Rows from block 4 of a small image classifier, named by matrix and row number. Rows with one number belong to one channel. Each number is 128 + 32 x the weight over its row's rms, rounded and kept within 0 to 255. All counts start at 0. Numbers have three digits each.
Before each channel's rows are labels from the 100 images, of 14848, where the channel reaches its highest value: "top examples" is what is common among them. Only what is clearly more common there than usual is listed. The data: photos of plants, animals and fungi (iNaturalist).
# convs0: expand pointwise conv (model.blocks.4.convs.0.weight, 192x48x1x1), inputs 0-47
# convs1: depthwise 5x5 conv (model.blocks.4.convs.1.weight, 192x1x5x5, trained with AdamW), a 5x5 kernel
# convs2: project pointwise conv (model.blocks.4.convs.2.weight, 48x192x1x1, transposed), outputs 0-47

top examples: order Lepidoptera
convs0.54:042148127097143123094178112149112126109083204148166137130086129166184103086119076129143152179145138135126105127164088138084147096135135170157103
convs1.54:102080127128134119109116105125129120180101093073157225163089125104146135134
convs2.54:118132131114148146111074131152087128169128116086177108119084162168187111172167112090122150125156191134069085109159213120124105130078129141135141

top examples: order Lepidoptera
convs0.75:139137112103086113147167156108158118161047181117099080187142145117137108148097130080098122103134116125138162130151054057142099084171119116115098
convs1.75:112117141118118164176187176146184146076128200093131132156121131134167130118
convs2.75:159134170118132150089163148162106073112139110148093102066176132132131162114189117209113154143103128164114103132099174183121132169062128144131100

top examples: class Insecta; phylum Arthropoda; order Lepidoptera
convs0.127:137110186144111153125143141152165143092147142184110104105079122146157112112154126153147071109132052069122126121130154111098194094101146205096162
convs1.127:124175187180115126157222155095112103124133101111119108121099119109093112114
convs2.127:109076095138107108154162100130126115144154117136114136187154136122117162078101124082105194171053139113074129139132146174141140202113123148161072

top examples: phylum Arthropoda; class Insecta
convs0.152:122158147106093086111181147082144109100130099136085142132142209093147126079139093095090173185118075159109177102150182125175146146134137104137137
convs1.152:155149162169145152151145146121096087058069089102114091079091131125101120122
convs2.152:112127112171126165106119105108147094047147110129092051071095137084145164135114114105194145154158118115117090125084115152125059170124129126103093

top examples: phylum Arthropoda; class Insecta
convs0.155:121123126118099162091114092150112091104141129094132125139156200122063194097108101117130111173081076117097103107159149088062151094088111160091154
convs1.155:103123135106122152116097096123121082058079114137157207181136165147137132127
convs2.155:106138124127111147090108093112129109137045136155080083087112124126166119173119163152151123110133171150146139109125104118121166187209154073145063

top examples: order Passeriformes
convs0.179:111173180111089103129098077128137122131158184199090135173189150141125121104137158098150155126099108103097123070148081167121168140118168129091081
convs1.179:109123138121145116149139083141096128119124149083076158221170107097137179142
convs2.179:091106157158136092100116104144076118132129128109203073063153125199142159102165129168132139127175078134097166135110112072130118098112116119097178

top examples: class Aves; order Passeriformes
convs0.58:136157177080148132109143154157116078116112139200154138146116168118188093106132143104179085103112117105090139135126077121195188117116189109158129
convs1.58:102126133124124109165220159111105075064078110115114094121115123159136114116
convs2.58:162067155115109135076112087112189147147061132129098152113118113099086098176114163131166098115085099081083137091146107168102136104167158152139081

top examples: class Aves
convs0.84:108139153182111118136126099113117102087141073108118101174106112090137134085100196084164123081149122118187117114087092143110167107151218134101125
convs1.84:118130150132112128104143173128113089121165146074065126165113089126209168114
convs2.84:163103118118087106183093108150092145174127197150137175138112184108084082121141064140142125201115099140100149123160121122111098180153156143135085

top examples: phylum Arthropoda; class Insecta; order Lepidoptera
convs0.183:069141118145103116162087141072163138158163140136140117207120168159149185115148171166170115186141139088087156090119106125122111081130109145182121
convs1.183:149144120124086134165122111127131244158110108109162172126099104110152139107
convs2.183:188146117102170039099107151167135071135124064135155119084107079141136115163152133099100158164115169121137144156127108109112109132064099143084097

top examples: class Aves; order Passeriformes
convs0.151:123116161114070127179156148118170115084108065153118163108114099137117231142143119111146092141109171108153163117148155158144130177128091078109082
convs1.151:127129095134116128098119073115096113246095103135132156101129120096112124113
convs2.151:132069131155085170127118067064132158105101091179128125094110077109103189082140101101124156121097120131094140121158185111142079096152163146113163

top examples: phylum Arthropoda; class Insecta
convs0.46:154114113114111129220174078167144122215109106097123088118157155134110142133115146143114153124142133082155150085121132150191119132089057128138161
convs1.46:152119183159156141131098128136153081037081122135105159138110147124176141160
convs2.46:079134196166100147086099139098099140140074139130140104138169068128143112068137166086134146177150146172160142105121115128084138170175167115174158

top examples: order Passeriformes
convs0.89:128160168090149127155141097121135099107111132183142157078124129120156084110141180142146152133122167087067138119071144070177131069164174108185105
convs1.89:136130149119128131129182137115156057035069142157133152138161147125146137148
convs2.89:134083173152112140058100116140095124093154200092076089093135149154128122155128155090162188113089129127119144083145128163112114193141154116102082

top examples: class Insecta; phylum Arthropoda; order Lepidoptera
convs0.62:092132143069120092115137162112168144144050156112112129209110132117112113120152095106077126140097061137174133106154164162111196089101131154124133
convs1.62:119123081106100132139120145125147132202139120128167241117110138128116149132
convs2.62:115128160092165130157129121126059193110187123127171087126143121143123135107162093133082079166155189106116098114085145082144111080098081131156091

top examples: order Lepidoptera; family: Nymphalidae
convs0.94:090149124113112180123103159192138136075129144154138133159162103190167074083175181083133113166124124141098172118123084104095174137146130081106148
convs1.94:161127121125096167090058134142161150090110160090165208126123136126107132163
convs2.94:102165130083144152097096146151075111180090147125140169146111139126117105166134108089092178157141105193106171149083211104127147164101123103160162

top examples: class Aves; order Accipitriformes; family: Accipitridae
convs0.17:071115102161093132095106161140102120115091114205129140091105119165117202172156180152088153096139156110093105080130110114124094090138130127118194
convs1.17:173130129108103096086130161107083058131194147090096149166131122095108151137
convs2.17:120136119180147138155117170100101127182106111146188109078102093154164084104171080141097065137119113078146099140136119100154087076149179142128083

top examples: class Insecta
convs0.63:084119130155106140052127124119150129072146076101107108109106138069131172140136129083174107086111103105089091174157112120144164115144101045092117
convs1.63:151145139112143105101145113070120150209177110112093161155073117122145108081
convs2.63:147144138142173105130143185076106142116094151122064216164147152101104155138156118146178088112135176097166118138135167139171181171094115154122123

top examples: class Aves
convs0.101:111114092195197083097095098115123098112112078153140174123089108130171182089130107135143122113157133166127141138113137076153149119179107091203111
convs1.101:087079093124125094098089167153139102092161166144112062122160139087095117094
convs2.101:159170129144149183125133113139141091166168101074144156141102108083100185117189113156122133202174120163198155172113090116120147146115096107132143

top examples: phylum Arthropoda; class Insecta
convs0.93:094060103104107141100082135068191125137183131099135166171118090127163115108094130099101140145110186113144190090093092148160124117142095113107168
convs1.93:117111121174124115164181210115158148121158145145120053110128103114084114125
convs2.93:140085177109164132150195112149109133107118162124188142198156165155142105158112121128162147129112129054173140153134129169074152132167146161104075

top examples: order Lepidoptera; class Magnoliopsida; phylum Tracheophyta; kingdom Plantae
convs0.92:146119151101087135122161112127093113108152080169077116188167156124132121122150090121114135137157142149018110120116097172170128154059153156141096
convs1.92:078088095098089126106115102118077134192131094116128171133102108115109101062
convs2.92:153171159131046148158138139098103143064125101145098092145137158077151096143160086124125100070148121147117130142105071157165161089062100138151109

top examples: order Lepidoptera
convs0.184:148172125113128144097119144155069145116137190148147111155091117112156146112118107165132100125080130140090206142090055107149132116192119184068127
convs1.184:172130107125158129074060114131093107182162105115146192161108148119089119137
convs2.184:112142134095129111182106088152065115117105088068179169110125127160063108159177123165153147139061164152062090132119120122156120151136140162141114

top examples: class Insecta; phylum Arthropoda
convs0.37:147172171118104136063077087147197143137152118146073137131180137176169120096202125120141124091151174141195124140122088158132142130136110143109117
convs1.37:117056080139143151132113168130134174143127066127168148135057133147153150105
convs2.37:093126133121137197139156133115173123135165167130167096074120093164076116165145131149145135128151105143125146117065166070156117142086088164210102

top examples: class Aves
convs0.85:106124101096149182106179120120106141094059101162183164104117128178113127170123185128125114078096108080163146120208123110126126090115143086104140
convs1.85:127130143097097163117083095116121076051066135125094079133129108148155162121
convs2.85:193150119090136107131188130155135183108113139114145119152093154094093158146108091131109130114084163199088103186120176122110139146060110154181132

top examples: class Insecta; phylum Arthropoda; order Coleoptera; family: Coccinellidae
convs0.48:136104187156146136111074135180035123162106139116142117214125146150095170103086114166102112106149171131130151079106130099126094136155129139172121
convs1.48:151104087103118112128198161086080149194160090102110100099121127117154145101
convs2.48:129149065091157090129045182110146162126094146168157099139147129101107098106082103122156139086105116153078092096068130137170135163128129181149115

top examples: phylum Chordata; class Aves; order Charadriiformes
convs0.176:054102142156115078123172127148109166105104135078121160109124167070087162098094130102161151141108146165162065127090136122188178120086115147105116
convs1.176:105131146151105140156104166146163132009108168127140110143152118150159135113
convs2.176:108138113125106166143161109095102085122141100169170108117186089158142090115195091096172115086146098060081152131154135126098093147125175120178162

top examples: order Lepidoptera
convs0.38:143141118076131108049090070135064116114149150128173109116141139143091114096110092138136117113153138114138185085112212159113097114089092104153090
convs1.38:117122177145094096130198148122129091109073128159104067077156163123122118144
convs2.38:101134073115149090115123170098151138091130167137141143065159122172068090142112164127123214161144131124084120108098148109090068138141132076087141

top examples: order Passeriformes
convs0.31:135059167170153115141182074118132135144122166105065135131168134078054152109142076129160176111133189149118096102130142127151160121145091130091137
convs1.31:140128177163137153160106140156155108017096151157107126127138156151146132152
convs2.31:078129137104077141160124137135061080087116102144184091140164130177168120087129106128140087118115106076062160114096142122147083139118133111198141

top examples: phylum Chordata; class Aves; order Accipitriformes
convs0.114:062090146107155143109161139114107115168132155159156123105148084116114152096142113196065090115086146089143057154100107100092135095167112075160128
convs1.114:125130104136140108111109181161122073108212173145072073134135124101125123137
convs2.114:069141111139145131093075150064130139166090182150083124057140084118171134166155095099152133147178108128106132099095102094151081154143135081145144

top examples: order Coleoptera; family: Coccinellidae
convs0.161:121104149105154158090101091132162143162049136130166091145158119103117104093150170091185037095093136117139130108141160138093127088122184132104158
convs1.161:125098088086096111081077091088110135186160094103158180157124109143113110118
convs2.161:117166133072128126152125113147142144104116156086145123106149117170106127136156053137143129166212107114111095127034173124166105099132135129118058

top examples: order Lepidoptera
convs0.73:080134110127082157150087174030126180133084150115114073123104143107108115136099160136077137135145170114105140133133145144112042102116161135088132
convs1.73:153106119146106110096100225130071115092195135119156117096136134129139122150
convs2.73:116157155119102109195130151148097146111115117070088093137199100183128127093156068147081101107095151123164076150139106160164153092123151179114112

top examples: order Passeriformes
convs0.137:064137139157148139151140101160113134127096128113181141207171109100180090081159119127133094113152142076170182124106155094166120091088088103135165
convs1.137:166117101125104237164141100082179150148116100106122124126128108135098113127
convs2.137:154144104153180115147132196145111147073182130130128081115135151201097096137117112130159075150128111112114022148132138123154142164122153170119130

top examples: order Lepidoptera
convs0.134:174145127141154142148100163145093096121103224121132111170139153117114140132138162112123132150155187136078164053118143114134106206116190124113104
convs1.134:096130114123142094128098122167072109112210150075088109191146118126145133133
convs2.134:080125161123113096101148120134095165135092051063167117083089113187204137118146107164134152168171094141168143147104135146111112110113128129111177

top examples: class Aves
convs0.149:106137200125105191139177158156094133073106097157140108150149139152140088127138131124108067122129125096146133120075136141142047148186117151066107
convs1.149:130137110099117106077187095118070087196107067141148154142135135157136139132
convs2.149:151172200166059158131156056084104166161179092122133134170116112141121139091146056114118135137128107182087159114124125126141132146154140146089116

top examples: class Insecta; phylum Arthropoda; order Lepidoptera; family: Nymphalidae
convs0.173:112161159149153171076126126184123105140115192135161130142090109147191123117160101099155153142085139207185144109148105145183145104134121154186127
convs1.173:094115140137145083116160177141068085121192134080090113129113084089130109108
convs2.173:171122132096113155144141138154178113113084123107160162194085139102146108102109087134119147218167159085160158140138111149093079101090174093097118

top examples: order Lepidoptera
convs0.90:133127157164180088166105129143075121137148224093111115126164160110092091131132138141066127131090091095140147168158183117123076164122158114091135
convs1.90:141132097121126141153081120140146195043117140132161059136141152147086125140
convs2.90:154088131114093187156180130125071146173157166137127132155125064095140134191145136109149060158131107132146178130101120177075113164128147153102162

top examples: phylum Arthropoda; class Insecta; order Lepidoptera
convs0.103:106159194132128114123159153147069109162143158109094201086111148075141100187112092159141146091134122106109100087081136079166096158158101096133132
convs1.103:119103057119132115121121113079105164223128083118149176122111125129111133105
convs2.103:138230166139146148168093103111144154111108117090152165127120153087168108165101089169117193088134118118100100140119158070167129123124093120149177

top examples: phylum Arthropoda; class Insecta; order Lepidoptera
convs0.44:122068148107124102112195103152183124101108150079095102123136198164093116123126079119169156160134181075095144114134071150116131159149124073125126
convs1.44:075100107090068106105088095110122137160152172128143137140143180173141159175
convs2.44:181137092126192146140085138098122167176184104123130134084100135155109124148120133125100126084119184173135091196139192126127188090110094102128145

top examples: class Aves
convs0.81:131135180155138153052147116121112073115111102153149118115154109201171095092176092128138108107127090094168146116086136059116165142127073148162117
convs1.81:094114107084103093133106069120100109082145177138084145192169143116103151142
convs2.81:106068063191120117089147104116099144155124138066170177137110115153152125144131096112053145143115132142141124117093218116163156139092108115148114

top examples: phylum Arthropoda; class Insecta
convs0.76:127173150112072111205082207152139167138158160123160168129129118133095146124113138171120115187145088120133145118131105185138147166117158180078134
convs1.76:169133127161166101071082112148053092114153155090107102143171099108132139135
convs2.76:141128119143082093169085195055161139151156084053120152120078108158158110118116129110106100129160194131172078088122137102146134133115134165125136

top examples: order Lepidoptera
convs0.163:166164127057109082133162147123160112167141191184139098147067133100108138174101112172160129105084175105154172088146087108152150099114101131127119
convs1.163:152140173183204177147130124151137087064073122126099151129130123114120138139
convs2.163:090141190138154126102154169109114139127082120100121140100152049115155110117172120165126127093197093127183119090101194146105141146175139116181106