{"arch": "mobilenet_v2", "model": "image classifier", "dataset": "photos of plants, animals and fungi (iNaturalist)", "train_examples": 155796, "image_size": 32, "crop_scale_min": 1, "horizontal_flip": false, "translate": 0.12, "targets": ["class", "family", "species"], "num_classes": [15, 181, 646], "norm": "batchnorm", "hidden_act": "relu6", "depths": [2, 4, 4], "kernel_size": 5, "stem": "deep", "expansion": 4, "widths": [24, 48, 96], "label_smoothing": 0.2, "loss": "cross_entropy", "init": "xavier_uniform", "residual_init": "none", "optimizer": "soap", "beta2": 0.99, "learning_rate": 0.0038, "beta1": 0.95, "shampoo_beta": 0.95, "eps": 1e-08, "precondition_frequency": 50, "max_precond_dim": 1024, "merge_dims": false, "one_sided": true, "adamw_lr_other_params": 0.0025, "max_grad_norm": 1.0, "max_steps": 9000, "batch_size": 512, "epochs": 29.6, "lr_schedule": "cosine_restarts", "final_lr_fraction": 0, "warmup_steps": 900, "weight_decay": 0.2, "adamw_weight_decay_other_params": 0.01}
Rows from block 5 of a small image classifier, named by matrix and row number. Rows with one number belong to one channel. Each number is 128 + 32 x the weight over its row's rms, rounded and kept within 0 to 255. All counts start at 0.
After each channel's rows are labels from the 100 images, of 14848, where the channel reaches its highest value: "place" is the part of the image that holds the peak. Only what is clearly more common there than usual is listed. The data: photos of plants, animals and fungi (iNaturalist). In brackets: how many of the 100.
# convs0: expand pointwise conv (model.blocks.5.convs.0.weight, 192x48x1x1), inputs 0-47
# convs1: depthwise 5x5 conv (model.blocks.5.convs.1.weight, 192x1x5x5, trained with AdamW), a 5x5 kernel
# convs2: project pointwise conv (model.blocks.5.convs.2.weight, 48x192x1x1, transposed), outputs 0-47

convs0.113 [114  95 132 134 116  64 164  84 160 183 100 151  94  80 109  67 126 119  62 114  99 154 158  79  88 136 131 162 135 164 106 127  95 135 132 113  93 147 118 128 102 168  79 167 153 175 160 142]
convs1.113 [117 133 149 148 133  82 102 101 138 152  75  88 127 216 196 105 104 123 153 147 144 142 129  98 134]
convs2.113 [147 162 162 136 103 170 163 108 141  70 161 162 109 171 141 149  91  98 132 137 145 120 110 141  68  79 184 150 116 147 131 103 176 141  97 124  76 181  90 175 146 102 114 102 106 176 135 180]
place: bottom left (52); middle left (27)

convs0.167 [136 121 134  92 119 163 135 103 157 118 199 125 160 101  92 130  99 125 100 139 131  90  85 107 118 123 139  55 183 131 110  79 129 122 105 164  69  42 118 168 104 174 163 126 138 143 160 118]
convs1.167 [136 124 147 151  91 100  90 104 182 129 116  85  75 122 136 116 180 193 122  79 101 127 170 141 106]
convs2.167 [184 145 134 156 148  95 105 120  93 180 191 138 122 140 145 115 104 166 153 120 162 129 137 183 133 134  98 154  60  98 117 194  86 109 180 105 162 113 143 136 138 105  98 182 170 121  91 158]
place: centre (69)

convs0.176 [174 213 148 182  72 133 148  94 107 134  31 109  77 102 116 160 164 134 155 104  83 139 129 108 162 108 121 146 137 139 136 153 114 143 116  97 106 102 129 127  78 106  89 130 138 143 103 160]
convs1.176 [125  98  83 113 127 114  73 113 116 138  81 103 193 172 107  87 123 145  89  93 120 147  70 137 153]
convs2.176 [ 97 207 150 107 148 145  92 139 103 105 109  50 166 107 101 157  91 151 137 129 111 140  92 104 178 119 129 134  88 102 101 117 122  98 119  77 136 115  91 171 107 102 106 127 160 175 204 116]
place: top centre (35)

convs0.115 [ 97 103 155 119  92 165 148 109  82 131  87 109 103 101  93 184 151 166 137 190 137 144 153 126 104 143 140 162 135 149  98  81 185 168  55 121 147  53 119 109 146 121 151 106  76 128 138 135]
convs1.115 [139 167 120 135 166 191 114  81 108 167 135 111  78  95 156 119 172 155 161 136 156 169 173 155 115]
convs2.115 [102 147 157 114 139  84 147  89 177 155 122 119 185 117 108  82  81  30 114 125 112 152 121 144 164 122 187 115 136 135 127  91  76 165 112 125 100 121  85  94 113 168 123 137 149 119 129 188]
place: top centre (37)

convs0.118 [127 102 118 195 150 142 170 147 124 186 168 124 137  56  92 103 103 150  98 160 117 109 173 122 111 120  88 158 171 156 101 117 148 143  85 145 125  49 150 127 100 114  80  86 172 138 121 144]
convs1.118 [ 82  69  87 115  77 111 131 112  77  75 152 162 172 147 152 138  92 110 127 117  98 101 104 111 102]
convs2.118 [ 88 151 169 145 115 136 124 153 157  47 118 136 152 152 105  65  94 146 140 123  93 161 108 102  70 103 131 135 123 119  68 121 140 190 132 161 124 114 169 119 109 168 138  70 159 168  88  86]
place: centre (47); middle right (29)

convs0.97 [182 124 114 180 114 176 187 114  98  90 101 148 126  98 110 163 142 145 146 142 113 100 151 134  96 202 212 150 178 120 174 129 103 108 107 157 116 110  94 141  86  88 110 115 116 112 165 135]
convs1.97 [127 150 126 131 100 129 104  84  82 114  68  50  63  87 122 121  88 113 128 132 134 117 134 168 133]
convs2.97 [150 138 156 144 105 138  86  84 144 119 121 148 106  80 123 134 118 146 114 112  92 148  88 109  84 150 170 182 148 200 207 165  81 124 142 119 138 170 109 156 124 123  82 175 148 144 178  87]
place: top left (61)

convs0.114 [127 163  94 144 176  97 143 122 148  85 128  80 137 118  69 148 112 168 126 104 184 137 130 164 125 131 133 129 130 107 122 106 102 174 125  67 186 101 162 100 151 151  92  81 157 112 139 218]
convs1.114 [126 137 125 150 144 138 165 205 188 144 123 164 150 136 134  99 163 158 147 120  63 143 156 129  74]
convs2.114 [109 119 132 104 154  92  76 120 172 158 105 164 127 160  94 106 171 126  55 146  88  97  95 132 149  89 134 167 121  83 148 186 122 172 122 150 146 152 130 158  75 141 121 153 103 198  95 157]
place: top left (64)

convs0.191 [ 93 152 215 137 109 128 140 176 102 126  72  92  75 139  97 154 110 103 150 118 142 114 113 132 111 132 105 105 227 103  79  85 130 146 122 124 134 101 120  96 189 119 126 115 151 154 154 161]
convs1.191 [114 118  83 118 121 157 144  82 132 141 180 149  75 155 177 114 185 140 177 105  99  91 157 105 103]
convs2.191 [145 124  50 147 190 149 153 118 130 104 196 138 150 167 160 115  82 184 160 109 119 101 102 135 140 128 182 171  71 112 152 159  84 114 166 121 139 127 134 169 132 124  94 153 142 137 178 103]
place: top centre (27); centre (26)

convs0.170 [114 146 126 136 124 158 151 150 144 149 143  85 108  83 176  82 101 130 140  92 207 105 134 208 148  92 146 144 161 120 117 118 155  85 121 125 105 163 142  68  84 136 146 166 168 171 171 100]
convs1.170 [133 127 106 132 120 121 161 111 108 128  93 119  57 112 117  85 101  84 107  93  65  82  64 136 120]
convs2.170 [133  55 145 127 167 138 147 156 115 185 110 135  91 105 117 139 131 152 128  75 124  52 135 134  65  70 138 154  85 117 126 161 168 107 162 116  78 170 108 141 105 112 145 153 107 159  74 145]
place: bottom right (45)

convs0.143 [139 110 177 155 115  96  99 110 121 121  56 120  95  95 132  85 112  58 135 125 173  98 163 117 120 172 131 130 147 145 135 149 142 129  66 166 148  98 169  88 159 100 103 140 135  85  54 162]
convs1.143 [128 101  51 130 118  89  87 114 163 159  78  96 181 157 111  85 113 168 142  93 107 129 135 123 134]
convs2.143 [115 142 121 112 145 192 146 166  95 107 192 117 193 164 147 187  94 129 108 179 164  97 124  94 104 187 129 103 169 125  95 140  99 107 103 123 108 139  99 111 110 117 126 158  52 124 165 136]
place: middle left (42)

convs0.149 [110 120  71 212 160 110 151 125 111  89  79 109 136 144 158 125 146 115 144  95  87 109 127 146  66 173 164 132 114 149 117 115 172 144 117 101 108 168 108 180 105  87 134 178  71 174 136 142]
convs1.149 [ 91 100 153 135 102  81 101 171 106  74  94 117 195 133  72 121 110 113 120 104 121 107  74 135 109]
convs2.149 [102  99  87 109 143 137 138 101  86 127  99 170 144 186 181 131 129 124 140 150 132  96 140 153  79 176 123 107 106 131 109 110 171  86 134 142 131 141 107 209  30 144 111 115 157  76 122 135]
place: bottom left (43)

convs0.55 [ 84  82 162  96  79  88 140  81 100 126  64 145 123 151 100 115 146  95 119  95 119 157 161 170 127 105 116 124 129 139 158 145 115 110 155 128 212 105 145 129 159 140  75 148 142  89  59 168]
convs1.55 [119  85 108 115  80  93  99 153 140  99  88 141 200 162  98  88 110 140 130  85 101 108  73 123 117]
convs2.55 [104 138 141 147  91 161 117 122  85  74  56  97 152 126 142 117 178 129 147 111 162 142 161  78  72 134 134  77 156 108  92  94 106  74 133 113 114  42 108 163 134 143 123 108 171 111 120 140]
place: middle left (27)

convs0.28 [133 147  92 114 145 185 138 121 160 133  95  62 131 170 193 178 103  87 133 152 134 102 131 173 135 124 169 137  90  98  90 141 194 103 123  79  97  85  83 126 155 138 159 180 148 129 132 137]
convs1.28 [165 153 115 126 131 154 165 108 106 126  68  99  68 119 118  90 150 172 206 118 110 109 133 130  88]
convs2.28 [133 103 138 123  90 198 128 166 130 133 144 153 133 150 131 104 161 118 121 150  60 150 129 175 117 126 166 117 131 133 154  92 158 138  28 165  62 150 107  93 148  90 153 132  97  82 107  96]
place: bottom right (34); top centre (27)

convs0.81 [114  90 140 117 106 167 102 143 136  88  71 112 100  55 145 124 177 155  60  97 178 142 139 109  99  92  64 139 116 148 142 107 127 148 182 159 108  74 140  86 124  94 119 108 119 127 138  83]
convs1.81 [136 119  96  89  99  85  97  94  83 140  98  76  64  88 159 111 137 136 159 160 140 165 148 155 153]
convs2.81 [ 78  69 120 182 135 106 135 136 116 152 111 132 128 119  88  89 117 168 134 101 124 153 126 106 133  79 175 138 160  73 171 133  85 149  68 165 126 109 181 135 118 172  70 133 148 176 143 171]
place: top left (51); top centre (41)

convs0.132 [116 123 146  83 117  94 167  88 158  56 191 110 174  74 105 179 148 116 134 122 172 102 143 131 169 117 151 125 114 106 152 146 135  65 125  97 126  84  73 138 144 105  93 112 174  99 136  96]
convs1.132 [134 149 134 143  94 124 135 112 112  86  47  73 111 107  87  87 161 190 164 128 114 147 137 156 135]
convs2.132 [171 152 174 135 164 118 157 162 133 111 211 141 141 170 100  83 155  80  85 132 157 159 116 139 160 128 136 136  98 103  97 138 139 128 132 109 100 104  78  77  93 134  97 109  39 137 100 133]
place: top centre (52)

convs0.54 [103 161 104 106 177  97 101 143 164 116 144 180 114  83 123 126 111 142 104 159  85 115 111 146 183 144 153 124 155 119  44  88 164 151 152 148 161  90 114 197  98 109 167 143  92  85 111 155]
convs1.54 [126 150 136 109  88 150 164 143  81  82 185 178 102  95 139 150 134  78  90 146 142 150  92  81 114]
convs2.54 [163 173 121 107 144 120 210  95 162 145 167 123  95 144 157  96 158 171 146  82 112 137 166 125 116 120 155 129 155 138 193 170  99 162 118 152 142 151 104 185 145 138 147 105 180 141  85  73]
place: bottom right (45); middle right (27)

convs0.57 [108  74 144 102 120 127 134  86 156 107  87 207  82 150 141 120 177  88 110 158 114 223 151 127  80 158 122 135 137 103 148 136 104  98 110  93  92 121 120  77 132 108 155 140 120 133  72 121]
convs1.57 [ 97  89 126 152 123 110  82  34 144 155 122 152 112 115 109 102 153 206 148 103 128 117 118 122 112]
convs2.57 [ 92  70  91 115 141 139 110 114 142 133 125 146 218 138 144 134 191 108 102 196 145 145  45 103 116 161 125 178 128 129 124  83 126  80 103 163 100 132 115 149 116  84 139 136 127 160 109 149]
place: top centre (50)

convs0.96 [ 96  71 138 161 142 140 119  82 101 128 172 186 158 142 113 145 154 165  91 135 151 100 147 177 102  91 170 148  79 138  79  97  93  99  77 142 115 112 161 177  93 112 111 124 136  65 146 161]
convs1.96 [133 117 138 147 156 167  93  76 112 156 126  42 100 168 176  95 106 164 167 145 130 116 123 115 102]
convs2.96 [153 100  87 110  97 133  83 129  71 119 111 157 158 150 154 173  89 118 104 135 125 169 115 144 139 163  95  77 122 116  77 113  90 129  91 176 171 139 105  68  44 131 144 147 160 115 147 164]
place: bottom left (60)

convs0.94 [122 139 111  93 140 116 132 145 138 104 183  89 185 142 136  93 120 189 120 160 122 110 120 167 108  94  68 111 126 155  92 117 147 132 138 183 134 193 116 118  84 140 178 101  83  67  75 101]
convs1.94 [107 102 102  98  82  72  83  91  91  91 139 135 153 176 168 118 118 130 147 115  78 118 120 113  71]
convs2.94 [131 136 130 129 132 100 103 131 185  61 134 121 155 145 139  58  85 121 136 105 135 148 128 124 172 145  66  96 107 156 178 147 118 117  97  92  80 128 148 110 178 182  96 117 106 154  59  90]
place: top left (61); top centre (28)

convs0.189 [166 142 105 188 112 155 186 161 187 129 123  66 148 127  93 179 114 167 164  89  93  97 137 135 100 138 102 147 167 182 156 184 116  75 126 172 115 119 162 112 116 138 143 118 147 136  86 130]
convs1.189 [137 153 161  96 141 144 134 146  77 119  92  97 116  99 124 100  50 132 183 162  90 113 171 165 138]
convs2.189 [116 145 139  99 191 181 113 156 141 141 172 116 190 213  85 121 167 129  91  98 120 117  72 119 104 136 138 144 102 131 190 130 131 131 137 122 109 184 121 140  90 113 188 158 104 138 161 135]
place: top left (61)

convs0.37 [121 222 106 111 139 111 120 165 130 162  98 136  92 130 126 172 143 140 218 118 108 141 184 132 143 133 115 101  74 124 104  92 110 108  77 161 115 151 118 145 120 116 144 183 126  59 132 113]
convs1.37 [168 151  94 114 175 132 113  96 118 146 107 110  76 143 100  98  71 108 155 128  70 120 175 175 152]
convs2.37 [120 142 108  96  98 109 118 165 154  80 161  72 129 192 128 146 117 152 150 127 152 132  87 125 173 151  91  65 114 152 154  57 111 151 135 128 102 174  97 112 151  86 143 128 136 126  41 137]
place: middle left (27)